Rows from expert 8 of block 3, named by matrix and row number. Rows with one number belong to one neuron. Each number is 128 + 24 x the weight over its row's rms, rounded and kept within 0 to 255. All counts start at 0. Numbers have three digits each. After the name is the row's rms in percent of the matrix's.
# up: expert up (model.blocks.3.mlp.up, 16x96x192), inputs 64-127
# down: expert down (model.blocks.3.mlp.down, 16x192x96, transposed), outputs 64-127
up.19 094:081125113097182128120134122146112114125118130158113150110158134121116152153095150160151133103111097124097138148108150159147084128109120135108123120160115188117138102185167167124095102095131160
down.19 091:089168115124164101109141125123146133149114100147098153125156113135139164099077149122118129111101147163123135121167124166108098100127166078144144094115135119152116136125156093194114153101149144
up.20 101:162144129141132171133133129151134159133114128110153190087115142137141143188132116076137054145086158102134095120128109135118137137143132149167095115093118109118127125087106116189129129137123141
down.20 102:136070111117143137155130136151134126121160111124120126169141175146093120103140132137140141122142141112167109143129136104136107182145134130149202116133117108125151166115181124122149149135098140
up.21 107:110142122171113133119122088112124172134130154135117135133131137160110092128175099131155138147137099168159066127079100142122166157092110112151140119122117070126103105176123105145124119143172125
down.21 108:126147142096129120130127115122093110149120119125136133143099098178123101136134131124153175133131095100125134168119107102152089118139116142158092133137124166106158104144094164147136103092151148
up.22 074:146098136145129151156120091141138170082126180140156099118138163145135128142105112163112153132162103082115197135122155128153099128163132127166143161131118113086152143139117106156142111115116155
down.22 083:105149118129095100095137134136110114121131085195117127104127137117145108161101107156139135104104076121105094105139148100123156094068147095107110147118138157141137170144110154158147128163093110
up.23 086:154108141114114168109158104130109098099131131140118104126184118144113113150165107139162121125161161173141148163144099110148130152112118120146127160093104174155131105123116142099099123140143093
down.23 094:138153144147130078105135110151087179126113123095144088109151160102147169153142162121107157113151161132115115083115129127124125154175126102108170147101097074138135128142115140130126126133153087
up.24 098:128148110107137112139105125101092089143110116135104089178119107129145108097105141156118111088100125138144161141125133117131107120095118136115197113115149149125106106183137128168153126102129078
down.24 101:098178124141147146137140137131111157156111149122110146186127136106143112101081114064151098148157062120111162084143122087107130108177099123133108144142187170127112120150125086092101117126121183
up.25 110:157133128107189107124115100158123145097154079169177123142098092127132119148141122161158113133147129134170142134128137130164088107166119136098139136148116132170162095122112139110141097122141130
down.25 111:144109163105126120114126169111098132133110135149141114122154137124149171136164152092084164089122147135100120127143126162086122123117139127123149146103112104129120119115155166156091145142097035
up.26 101:164123147140097152144133113139138120118140131105134179097130144103120139159124105156170143166110091124133137120135155171122137127105122140135127139141113113132134125131144092172143112124125165
down.26 101:112127120092099093132160139136115131134109136102153116192146155112157152112122122138085133111167116112143100118084120078150160149136082132161162130118085107138138177166117166171131138121116098
up.27 071:166089123104126105133125157123129127097128135121148128129126163098135149151104163116135109136116084114140137132134151125106137141137154097157163163171107094172124120079143079156126097118134156
down.27 097:118179156117151103109123163122166142131168136102130125135134131116124162141089136152133119125121097126092121126109150115147121125128096138188105140105080154117144166151089110163151170156134151
up.28 102:156128124105129151103147124132121097100125140126129178084139106116096123163161160141155099158132124168134155154092100136148159141145122169124110158131094119110148108150094126148118140161115137
down.28 104:099117093189150145121143078120150130134107117132108129143100141129118148129146095128152137127100126145147087140111128133119144151133131087111196132102077142140147148142133123111109109136131150
up.29 081:110120087117111170156131126127165155118086122134114196084130176117160137117128128177110118143128095123144099137137149155142127078120128136111134135126130168112143119166105142130098107096100154
down.29 089:095148145148100147146112140148114111152090081160131145133119138088100091076138151113148159107151166113096114093120144135158140109149128107146151134115145146156126124120155150144126156095131108
up.30 077:167097124098155159124124122148129128117186134118166149126107150147135149129162120121110099139162120076128122166125126161183128161118128133141103148094117104164134091114148121139132082130126144
down.30 079:132133111107084160092104101072092143100152109134149109132149127119142159143116138122123130185108141116094133091128148109116134119116128145163081141149110150141145129164115120143099105162151149
up.31 081:137114123120154153138145106118154136094147135127110158126110153115133101151090112104130133172111069098161142113110169167117126149124149142089127132145133140121135079133142116155099080105073157
down.31 088:141151127113136125104172111128109086166136086120124100109113181083151148136078122142136167134123146113085147117153130153074140106170102122109089138166111144112112094164088100159140116150176123
up.32 108:131107112091077096110115100086159075114125102136109136172126120143082138088131137111086124132118134107199154103131152114172134106116157152108157128124162139160177138110132138136141138129087119
down.32 106:103101120143130112168129106156127139123153071119147113134143121050104142125136076159125145119108151154158096132159157148116138109093102138116152112100173127158103138105161132166100145143145153
up.33 123:143144126167100124124151113152136138141094136104132170117130144097147102151141088144129149134142169129100138130182146174187129140156124130130086104126133139091131170147118121128113141122142131
down.33 111:130140122150142100122128111155111088103129079110145157113128112112107150129148139152109139127135175120161141126170162106136156155136112132094171148097095143150125142094089113099103131131161108
up.34 089:174139109137162132126129129143077099113112137125137138126111125147100096186127126137119117166110129136126109131141137133114101168084137131116097130120128184129114120154167130131101128101147125
down.34 100:141125145127127157129128120174160132145117116168088134128108112125167070089133126109144132112066146129106151121144103122152153132145129122119159135135180111095088061103122122129067136088123091
up.35 085:089118118107099140139167119125174112140129139116113082137125118146121134092136123134111173130145094106083138113136162128150104131086147124138170120098136177097129163145158194148091124110117136
down.35 084:139153151161169104118147155103115132099140162109136142183143126143125132145128177096118120142092140149121148121110105130133112161155126114118127165102134124127156125161126072096131133137125099
up.36 092:112129144136170196159130159110096139126145143115132104176133149141156184123102128101144174150188139105103122170152137119116110152139119147130129118131092120107132143111124092156134099108162165
down.36 082:106113159163113119138102183107143125127135123154141161136129101107150143104158113128121139125125111188134142086135119109142089136097137137069164121095106149156117089107135148152124100102100132
up.37 084:171104143123167140168179147126134103111145120088137139147129151120146113154155157144158160174108098094152107133191142145125138129128120144107130138116095123118141132121133106138126091124123150
down.37 092:073164138147099126127117145116122141134170133135167142106139119064146114139099139119115122114123124084101122094110152106118109099163130122169096163154098109161154136099101147148124186173093146
up.38 089:122108090110133120090114128142147119092117158147125125120148129126160139136150182136189121154112084077111095146100141132146128112136133122101128146157071209093154094159117175141126109131139158
down.38 103:124126206140115161107113141125162124106109143115117125127103131077112135101126149083155100110140157133134134090102133125095146103125099157084077175126138136106110150121158124160137143120134121
up.39 107:126135166112090134119147143138122118134120116113104200080100175153107140157115161123106145107136160145112135126119124108132117110128177162135104127136119127138142140089079105133142130123086160
down.39 106:165092095119103149120098110156092095121101116126143142131170171127124150134098114151071120135164155097121151120163153133115100135107115143164174119160136117122141112108099169124130139130135104
up.40 102:116106123153061156139158110122165104138100179132088146089132146148143113101134151145071133114120130150074126131130160116182105135119147095117098128163118097134165140128126102097088167089105148
down.40 100:124103133148137116141162115112108116128153094112147152138095126173132103118075134130128131143157187088134185074141142108147139160137145123142129132139091133095132104139078103066132139110119172
up.41 150:118119135137126138162126136083094139119156159123106087165158150165109110118160141093179108110098103141138096145076119122113144159108107094139162128118103119120092101149154098149174106132154083
down.41 139:176151131149137122126123051122120129128092085155190139132115156135123115110086136084144160098169161102091133125131163156145121128107095171073129095101120109129144137087123144154128136112120111
up.42 100:122115108115128126118158110137139156116137166112139152121126126133132127121155111152160149102167117101126094141090133163141129171095119063161123145173086162152103149171127161115137104090157168
down.42 098:141118118083117139106080136132109141169118140124171105135138131143119134114101148131139153139155138145150126144162128154122092089091124161115121127140108158131129108116120189115173094114116109
up.43 110:114129141075113121175113164103086096124155136105117125137117132106156104128077212146141129140118093120121108110124133105110159126149105185150127126108128210107108134146100129135147104134125129
down.43 108:140130145123137141163117101075142161069144140129109115127132110111097161104089170124113096143109119115108156099103145122159157088138116171125111112154148124138079131140098112152147140140119114
up.44 106:123135124079121116178116162137091053162105146104113132173124136075125139104124136144126123140171146147103130117176142159137148117114094120124124101085122143117100143153160132145159126102141132
down.44 091:112119135116127167167134140170108196097156125103090068113120126113140090164134110133170118162141152099145133108157116142109157119194108114151131141116162142163134146141100096088134135129121153
up.45 112:128110110075083125105165121169130099108092138117131150072140159111117088167140180134120107124106105131118114168127127110157132104142144117132094147134119223136156104139099168130102145129084230
down.45 110:137124141141108129131122086118110102128105139099088163101068110145152176127164125127139116148120103133119089144114117140100142162112118151113089134157109102129104173104125137148113192147103118
up.46 111:131118090123123097125113115133146097115107125099135144114137139142125125155083118109124177129108114125100148152164140127144128118123104161107116130095154198102142154091159164171102133121119156
down.46 108:137128128151130108095141126121109135099137097148101138120168109149110150117138147162140133136112103121082133134115104160126133119161121117109138147110101160153155152114137168093086130120129151
up.47 116:112126146108147074123121126125133069143126111169091136185102085103134126088114132136142146080139123147161128136162138141146120108163141127096156115130148134114164117092115170076104121119118153
down.47 108:125139091109117110140135145158180132137172143115152117132113123087091124106122159135182120138102112138103103141139114156155135108093119149198091093082168133132130124131178130139154117141093142
up.48 076:132096156087098130138159142129106110102117117144103175119107123131107087136105190158171088124139115116125156179139137092169131113116155098138163162150116179152154101184112115115146112117092156
down.48 088:119142148169083096135150122110122121154108107113105132125113088120121118150180136107118099148107151149121121132124122137097111152135087113140132137111151103114164129110125086106086162137152138
up.49 078:176107121095115117143136152138086110112146097110150170141093170146118129137138144142143129115115120127158145111120159105148123106114177118108151143116135175193136106107120116133176111098095132
down.49 093:088147141154152088129133126136127097110132121140103117130107108108139162138139155144143134157152137140128126132145116108145114107119158110173110143112158096132138120127135127148117140138136116
up.50 090:146096164119111175108176101139147112074119118111162132092145108118082162138174164069124182143109125111107130130108142124105115142123155108133144166162122136137169158126125104137144129127119160
down.50 090:074120113097114143148143124143091140131104115085109123129146160095093133165156122110160157131114161091118160144150148142078114097160133110167169153135161130132120110156126142080116130164132101
up.51 105:063136145129132131159067113127133136134129139149137073153157088131142163074076115091144135130149099138099153117161149124112104127152116136104144125120121088111100142113149140122126136094149149
down.51 095:134103135132134159132113164113138161110126149158136099154118130154143143105096164092109120136132056087167133128138111133167138113119118095172146131144142086108134125141168169082143088136093108
up.52 093:150112147126131134119171151097134134108140122120098132156132157128087115140128127146127150159072108088181134143108144112113145152046179113156194142107153119132124112136151111159153117130060087
down.52 080:127139128110121090092118125095119145094141124128106108128143155140114131157111146159150146127128107118091125147156144110097147118173142052147099121136156096112107098172135128163125140143152143
up.53 101:130129151116140115126106160118117115144144089152119146168127090139131131126126111133083102134162173113171144124171135130094120156167119171129141116109173071150163109066139099128116127127149118
down.53 103:111139124081097156181134114154148131126210115097151109147155133122109127179131123167142130145102147153095124143136120108144102135103081134163150123094099144129085128129135086118146096136118137
up.54 116:144113090133151120066129116139124130123089134142106135128148142173117128189150117152113123109101127124146177199102119128126113172087163103117109158134099158150100106121165133109148127120115080
down.54 112:100136109161105120153132120110145135124122098090071129127136117135139128123075098138112134105121092186141097113130141131114138102136185114086097108105161099109097119163100118151126122118160100
up.55 110:141096116125063151112122096138101081088143139130156117115201110160108140151141120143123137117154189147130165154155106112170146136132127124130103180132101121158119135129129115106136153132142097
down.55 125:104093132157124094168155147150114123088120090105122138129123166111133146129099131166140176107117148139133107089158122119111142132176136132142158108107116119159116093163117134126074143144103142
up.56 129:165117093122128109082145124159120071126124111117124156173111107153121126157119117139121131111113158105127169132150133139166130127133135147092111152125110140151143108142152127149116128112138106
down.56 115:136149147146115128098185159186111135157079110150093111130130160113161126128103113143142124096141101134145137112120105168126141131138176156112107117094143132121141129108099112169134140141078106
up.57 103:103123115151102146094080122130116150141166160117123110145139139155112184111152095094084147151156110097127094120109113148117141126147142157109109144166142083165128109121137126146117156145166136
down.57 093:118085187123110125105098150163121135149129170134136132106080099144122115144154124115119117144150089173129167135129117104142135163126126106118107144166142116064167087118114162122134080103112144
up.58 116:129128165124088115106134123140150102144132100099140159105087161136113161135133146078063143139130140084122106107167123132147126093125165155147116120082153146105169150105117154154132155134107118
down.58 103:153129138156127106135114167135102107110169128088144138124137152195111156102103165142133120136127118145138126108128135134092161143154154111131153099166121115126117107171095129130137116142098153
up.59 071:110131152181145127149106121155131126133149130166161126119142122152154113123127121159159100102083126125147153133139136153142104141110157121160162130140102088135140077139086110147117095138153115
down.59 088:125121121140142109142114131099080136135144120123111137094173151114135122131146097138134085095151119089121111107127123120139138137127177093176176134166157099155127151102188150103108155132113132
up.60 116:126145135080199143162106123098124143127132122152131105138114118153124124144123127135161117115112130130128146140111130124129114124136106127113141102124132103100113106134150136135113076102144117
down.60 102:105145109124077136156124179123112167153177184165084121082140145095119095113102095159125154152125081122126092151124082150124123081125128129172116143144102133147112148160139146159148128150121142
up.61 083:122111088073167118114097115146094127083140099137148142153164136137127170178157149123122116148173084125140114140088123161134154156128059122148109158094096175154124136147135136135158106098149150
down.61 104:154121111160128149129145102173136127159149103107153085094150108123117163122121135121171097141103164138138151128155128141121126166101133095096158115136154105104144109142160139125108116114108122
up.62 076:144129154083157145124133140139109141129117134126163149087119142130158189168167113156121113144149173136127109163157115150193128092161115160121073128097103101141131105138090102085151111127132130
down.62 082:119105167133187167147118081121121114163113137124160140165138136138151097105119128113111138091164148150128160126184131117110131139117153132112183161137101129139201125102114183109152119097137115
up.63 099:097115089120119093124148078159099129118131117170129109159131122149147113109123129119111120092105131154122148105146147099167095128156108117120115145091124222140144100148134193110094106101159138
down.63 097:126116177130139088095131122122099096123137130133124131151143122071142126133147154110112146111169141101137123142098160170136082134156077162124112160091143101142122125126105098184169168109153123
up.64 090:132123154124083114154148126093128100138124094130103155117135131157146103107125182112149150148086089165112103089070139110139137142112140126136139127093131133134083119157126126142125158137088133
down.64 086:144139107111109129139103102103118107132103141126127138115137097134125135108111115124088130117126119094164177128166157084174125156141109099146156145122126157116143116103130143098137152118122143
up.65 091:179112134126074134128147141105098098113140088121116160143144138144117121147168185132116113115097173135160144106141110119150158091095149148123154155121110143179154118115111123113150122148142101
down.65 101:109085095146133105160123096129102155152141080120128117107128151114148118143132149159123144123146119146169114124140107136150119119157178137112175121092116084160123122114131128119106101120157113