Weights of a small image classifier: activation gelu.
Rows from block 4, named by matrix and row number. Rows with one number belong to one neuron. Each number is 128 + 32 x the weight over its row's rms, rounded and kept within 0 to 255. All counts start at 0. Numbers have three digits each.
# fc1: MLP up (model.blocks.4.mlp.fc1.weight, 384x192), inputs 144-191
# fc2: MLP down (model.blocks.4.mlp.fc2.weight, 192x384, transposed), outputs 144-191
fc1.265:150132076089152130153125161050131079134135121093102107146110164127144108123149117081164158073087089106151135128095066179117128210140092108110100
fc2.265:154143177118151115163194093064172129132152067105123162123161125104171169139105147120152167126149109095175110100128105143118123080107088079132115
fc1.266:155141130125181156182119086138165079091138101119060151109106151111111120103118097205135144145070133132150137135160150191139069091138127183126128
fc2.266:084177154170123147181106081128114129127134137141114159102142115121118106083112186084111135102151079125056102087114166114153172116123153125159207
fc1.267:094117111159167108182150097155122108108118142147122160120149121166131179146129093107088049120115128104030149165149105100209101128133149095103097
fc2.267:133075143117131082186138108123143099138118085066097144153116150179097084082106072099091131106096129149142163115075097089153217158156112089061124
fc1.268:164087145122153095125136116102127191100161123170155114145119126107167135056123113152166149123127065163138141115095163124148104084195104107131071
fc2.268:175105069133161128145126147100179141153190164169127123079151137068161071116128100134186162100165142172136105208140113153077132179144170148142130
fc1.269:128121152076119139068086122116080107090118094138130108105134132121193168083164119212095070182142137154116126107119143131096141114183131144115072
fc2.269:163140107119106089102079118141123110131099169188133128136080090134142057099201145111120145188064160155170143123097129136148067147129169155083088
fc1.270:147162102133152075199128145110132158075098125151099114133108200166177115136123126087172165132125110116102140163103138087107141133108134117120105
fc2.270:174112157141151114210101096128174070164118060116118197135131132155129125115160073175162097107137088178144117123115129072108147118074151093122204
fc1.271:152147203145133165128140144140100083159126162176129196174103124165155161184095115140151149202141134115124190156110127146154103119085109134141071
fc2.271:188133114090139089135135107162125106093153102071151145169144174111161072102127110149139067146154089136104144114147097107146124163091158160146134
fc1.272:106142133177131159097118122109113102124156122103126214152150136149141103120113104154161095159110123076139146137119137165181117179128149104149113
fc2.272:111157142157096117114125121171110137119153121125162057068142108071163141118120144140126141152090134148099168131137181133052082077166144112082153
fc1.273:114124152126180105124125135167145105079065107174103090105095131159107095134137167191106133160131094189147141163123179100116102098084099137128139
fc2.273:117130114073158130111073097078142064075072117115084117119138136134105049145172086109118169114047142098140058116110146113105160144111153129126124
fc1.274:144139204103122061131102115101149092062133162101099117127080096117116148084155096096153119099090122120155136138114141126162136121090142130139093
fc2.274:148178117053138138128153146143197180186161099137149110141143143126161079113075146156109123179131120097139203112103147141120171091147127156150088
fc1.275:143120147167114142114181179093142187168105118140111149103144148062144102131107180095100150162090101168108154079148122109159196130137169103136125
fc2.275:141131121156156133101119170156169073160144132123098106123112127154103166148124115122143126077188210103101191152149143074092097153105105099102093
fc1.276:144112076104164113095126128124109063170136132145128091088095121085118119166114148088134168125142171105093138135153124162193117164037159175113125
fc2.276:100125122056152115127140104129072113120174064133073193129082151148087117123063169103188136163154144116092090127150157128125092171175095103147093
fc1.277:128159081161137169196187170109085108081145117176121087077161140200071178151150097103138113092129117129095121125122091116121078116096134094111112
fc2.277:161167130114134114155124064152151157140089123184108100075106093110113099156150209135148155154119152087141127105148093187137054116134065092110137
fc1.278:142123169112120166168139136128064120088109130144041081095159098159099153111143162179112109162101123166132126061169119143114198110165112149170119
fc2.278:131179119147067075160093073132113121111165180132141097124098078104092157118134135153121105147088101204139134109055098149082069161125123170128151
fc1.279:113113090119098117201122096082169121089147107114149128104128102127119146102153117134099078159142116124119103142097133124092153132139151108091176
fc2.279:134142160138150160167155090084140057132200091111144152210132108105130096135091139169079146193063189115181165132090116072163213115170086119173145
fc1.280:108145152122094129206091092137171149127087117151111111159116113098108146089114086097146122092096092152132115129114112085139125146108152089134132
fc2.280:108159156124163088113073155157160134170145168097144126049169104194103086098110076113044163108100100101129075121086152133116140146130106134133165
fc1.281:146108146152138089215121105118114104095105119147125128092091149145117144118124114161170092149125094090081114136113130106142159157119114085122068
fc2.281:122080120115115072155131067118129120154190072135152151161106119115116078068138089173087133139113117175186138110082103076117130103108130079125153
fc1.282:154124218072194110064097084153098108043154105086091121134171140104131124094159095119087079155159129141083231127076108144125182107139103153124129
fc2.282:108139117151158081115113113130153135149074129113159147132134092135170084074111129101127144121118139072144137091138160138169147151167141134091158
fc1.283:129163138170170093144130121199104079101158124099114101131062115131125080111162128172147212120125106116123127143101044135125147100096145108111174
fc2.283:141163107108168093115107123066161098174084165144112173093134151108110069119100093074089135158105086109117164147193174134106119159139173162126136
fc1.284:144105185058100103115139165137124099119101104140086104099158147134098077156071156159131129167112134217139171146137160103103096132084146171114156
fc2.284:142154122087127102132099115074144094090091150156066120099101147135056068103148142118126140080132178154119081073110074115132096141089115133112107
fc1.285:176111141141157142097125122119124127068148093098130092073113166093118101094170132122141137110040162088164166149171146162166113118058169158103118
fc2.285:111112157206146198117128139135199129126147165126141183085097144162069095125059151118113112145153045167143101066133131123162177154122110097090104
fc1.286:146107194102192172126112100097115086166088140136117073085103106123115091174145122110097105104109150172130166150105179117103090166140142119116111
fc2.286:112154166118125091092091148109148159092127172077080114146134171123106152120142118096149232098106124080119042120096088128127108182054121146108117
fc1.287:146092074167129130196113120131055159143182134156128139165111110133151121124146130080145183081104129114136130089150108127158135188116150157124066
fc2.287:140099156106072135157172126113170171134115136149110148125152099131165117153111077148074119092170095134108138199078092149114153136088115092147137
fc1.288:155114155162134132135139126105105150085118144109127120074118198104094142118134114005138184127161119085127131123182122109167118121117183125137075
fc2.288:108098174140170108119088142194117182157122114165189129093147173153086148136096102129089094110097111142125147142167099088130148179166126056099123
fc1.289:173193137131137182112116123157069085103105041146115116130123107106126147097172145124075156153208169159092069145114109069083096115102112152116091
fc2.289:145142092110116125109107083161166150096094195138095138120063178129168111149112072097144147185100087090129102116124138161154089106095163106179117
fc1.290:181132129134093159169129158108087087110188106145148097076067111154113105136129118098116107158106079141141183051070141131132138177126177086110135
fc2.290:126134118160125140120107078129190157131075117082116095103125137102146138150128129155144096063108145183109118162083110080128079121121079140148067
fc1.291:116166150090148123110146148098148065145111127133098123133108155121142121108183074098106107080120131126097112126151082194134135195192140170108144
fc2.291:117162143104147042139151156159111130152126144180120167083069165131141113133144154147083148152167114119135105187112061120097143150132097142146203
fc1.292:089128168110142156078093085158160153129129086106098112103167128114149156101135138131112107247149188156079142189137125183088132157146086126151155
fc2.292:095148124114172153094130148186126121141111122111176102113181125128103113091114144098145130121103125162151070055172158148190185144105179122088181
fc1.293:123074130116148133099129127118126120097196159142133101115149132113169156138123100149116094134131123225134135140110122148131098086165133068101190
fc2.293:104173103150108101098108149146110114123107105146127116125092104146140122189154119103101189140142092079154129157141119108112118147134133147095145
fc1.294:176099069134143098099091096093130113132140135142109139202169113178165106175123116150159161159129130154140121137167130152164175106097173168179115
fc2.294:121141191140066135083076126118089155142167100106160140132121075102165087172123074137123153081134136130104064227102099147161053079121138144136128
fc1.295:163137138050168147125075166155126170150139124076187134129140109074082049163123119111156147118138133152162141147178121099171130140072145107077121
fc2.295:128163124107122096092139163096056116124123093116110162130117136168102172208132109105192138101113112142162108183142138132081085095144174156090193
fc1.296:092147102149111091117114184125107109115178110113128131146155105131112121170193162202103112187105147196119090134110141109140148175158120143201135
fc2.296:164099113147107190112115157152163147137130115172098100187117119141105148131106088108148211112054120081108094113125136107104149115066188046136152
fc1.297:141154117115124123161137148118124124151160116134194097177134088142173104140150156138152094120108078129192165112113151137140098131186108144068082
fc2.297:206143146142114104140125093101145084067070094079175166096144085117187090174132098166172088104142141141176107120190095127123116114094134131158101
fc1.298:151131180140130124146105069141135089082154091109105137144100134071150104102059117202138171122097127113142141126130158121162110149041100106120128
fc2.298:186168095095169169115138137134140127143136157126122178143075144104126094073167103101149087119076102133140186091150149131052114093115143091143137
fc1.299:106093136105111162134120159112158161054098166124155104139116140156042143150119153212120105135104118128128110144092124112184185097109099077219130
fc2.299:108048091164130104142130111059110117167137135172103152133094114167146080124170139139084076114123119100111112172122147077152134124099135121099159
fc1.300:172108134104162145153147092121080085082167082080168101145189159080065099120116120118123140143170190107164182132154130115155111138097118135162101
fc2.300:143110130172131184082115119161162156171137112141165149156083129137102134124103069149167121141143129189140136130170150110148128125129155109122186
fc1.301:162098135123098121138109126107109158102156113119169123113104138162125107086149118131183141181142134146108140129100099184141112163152147109124090
fc2.301:106054158185154121089111123174148147125083155164104103127155152182158084123147079174103122065137094160060078147149090130095109185119087117190098
fc1.302:123101106104113096090138199152090142101143131096074157093095154139086104102145165112104180144134136135148184193178140119111143091135122137101116
fc2.302:143130157171166112112106211122119158151182124178120153180163150124109152119085145113151145091144193098082144166201170083081124150209102148104166
fc1.303:090114133119097127089150137176087104125189081130150077102143093159086121103133074137090123156085167093146175107083128127157164110133063138098149
fc2.303:125085094127153191092186149153165141127065205126115166185093165124151132125083116107129106157149085152139152142136220109113160100122163137167095
fc1.304:207118206104122131120112162091170158145117108147143203124135106099156116084139136117137146080126052149139131158140133071128120091120139128138064
fc2.304:152081141089123086138131156116097075137177103129131110112095195040134097136148125077210105038128148157151146159118108132086120165062129121123116
fc1.305:166072085060170199113126137106090114132162120131105080103144105136145084099165136105100113078129108095143169091150141136153111138122098140102173
fc2.305:153135133161178148097163108121085135108069112112114140126093133090115079153114149150186150083198137113174079109145125098101128109110100102110093
fc1.306:144089098114174111087137099129151116131131153159097149139084098186147107116184119127152120156212147151152126047077112142067109118053171138139107
fc2.306:131165093127115110138115117160152148071099161185042135141065104172112109115125193135167164110106120067155103127186120130154094178115126158165159
fc1.307:111122105157120156120128141144093099108192104136133156087115098108159120154097113121124157207093164161124140166126155145149078116154111165113100
fc2.307:167151095122178191099080110161181163123100094127166132115117145128099118108160125089200128120123120098116088080154128090162203146181139077172148
fc1.308:134129122143149147133124164087143165117129154114099151126128165107116142109142125139113131118119154098159174096090150150104133161137205102114180
fc2.308:106143175136154138146116101150151118129117139142128048095153139099172093158125093182160112105103188158052115117119126046145098137159151136099097
fc1.309:181104191071104105105090131116118120142139112186116131078105156155106112103073087147084140121127161135140107157100155150115096162173128114084134
fc2.309:100147154116113113108121117176183090134151172167122055140178166135187125129136129133125174100126138193070120102110067084157122192155099205129151
fc1.310:109113137147158108140148167125130086111159107136118110136089128159136123126140127113103138187146111100068086114146151160160111131034101151139123
fc2.310:165085100114115100157136106147156086151156077176102171215147128145110115186125145170066135187039157186161092130104121091113178111085089082188146
fc1.311:136152146121174122070116121192121120092080167044099152079118138137127131111143103123155086148163178135102088145116072188070169098179092141080099
fc2.311:077128179169163120114116126124144111158147121223154163140111080138104146130111119120128187158097124145128115133160136157161160122127110129118132
fc1.312:163113167089137145176096096119124131060134111056123092129105173093136104114146112152159090135107126138103172161158123134097144162129155096148108
fc2.312:142124150121143127126159098131148140133117131128125143119123112107125132129127121127118122128119114124161125123126147126142114130153127139118119
fc1.313:150136160135116056153130201054125079123194100134144131121106066111128099153144114090112095121108142099153116111111142156083174139112130146111067
fc2.313:104132110136101142144124090092106184160155106064127130088147107084125100092120148111138125125170091134150111155063106086182141066103155103117097
fc1.314:160096129094111118181107117123131090072129119073100093171077145063146087126133100152152097149112121141089163158126102154107143174096158105144103
fc2.314:161121161120119127131146104132155153132128118115143148111118109095119132134120110135111119107135120108182090112133120111159105112120129140121111
fc1.315:154187098139130158170123142162113105127155169139131091118078126162089149106083097104137065126164089084083138075066056066144123090098117177141148
fc2.315:092159105138109162055101075194135168068099132078069163148117077120113119134130118144136150111102093084142106134179150113186117093090064085138093
fc1.316:193114142159121146119130162082141162093084145104140116153134112098085127117076141149137129169092110159121109171142129114156143108120235098149127
fc2.316:133110134112126069100132176124117141178137105174138140119116059118161123140163137139147117102161165130179132146136098116145060093132073112110119
fc1.317:118097143151095075132184150172094090099229092072163129094117102134068106104089131138092127125088106054142137142137089151170163084094123111123163
fc2.317:149115076150145198116145147127105134125061174097092147131113138185139103114021159123127119095177115149142144173141217093130161103120080132129070
fc1.318:202118096097151146163115161103155105147207140129161148162156156146112130115106118070059176081091148101111107197149158139154108122101122169144171
fc2.318:059152143130061150073158121083102105132095147168156096152155147136162148128137155128069156099101152130055091173135101152134194209128110104153139
fc1.319:136080151137093104169165103114121091143143111168069176162146099129116092166166141141164116144133151052116185157098076196130112162169126139114094
fc2.319:173117079073118114076131146113133156160140134061101135152090113059135126081156121133108061150143116137087141168110080167078140115092186101178124
fc1.320:154059170086123147118115128079097112117163153121138135113104030129126143097150157132071110132171170124144112068095157124076156151122155111143142
fc2.320:137141102151105128130167146106122125129075167206094087125063100199176113153100120115160124141123113111141134155057119087136151173079169102148112
fc1.321:143091156161174085191092149145135092070104140143143095104115110112117163138110140153115094173103154113131150139140108138154115091163105089142119
fc2.321:167134123107181077133081102061128120089205112105086136162133095078111105097097107160137158114178151176172145100150103139135114124133119137112182
fc1.322:191086165170135140147118151138138141113065146176162117114105131157132148161108149137128112096135104131017097135131128118166127142116083079178098
fc2.322:089088109162131100127146064127125066144157077110132102160112110176128114103170111116087097110082131120213100122105115078117151127093111057033144
fc1.323:130169161143168104146138148138167094159171086106148134118080170146198120165111097093167162189094096150101111099089117145142125150053137174124116
fc2.323:085129125068127133091141075105103153070073098095083187107123140104194114117084153037171202116104130057147103105153194142193158071095109109155100
fc1.324:167110173098141137158097102119121114051108104078124089130112158104137112105163109142145090144097122122103171167145127147096144147130158101151110
fc2.324:149127148141136136125156111143139155133132138137142141106119113115122118122119113122121120134122110132153127103117138122156115128143135126108126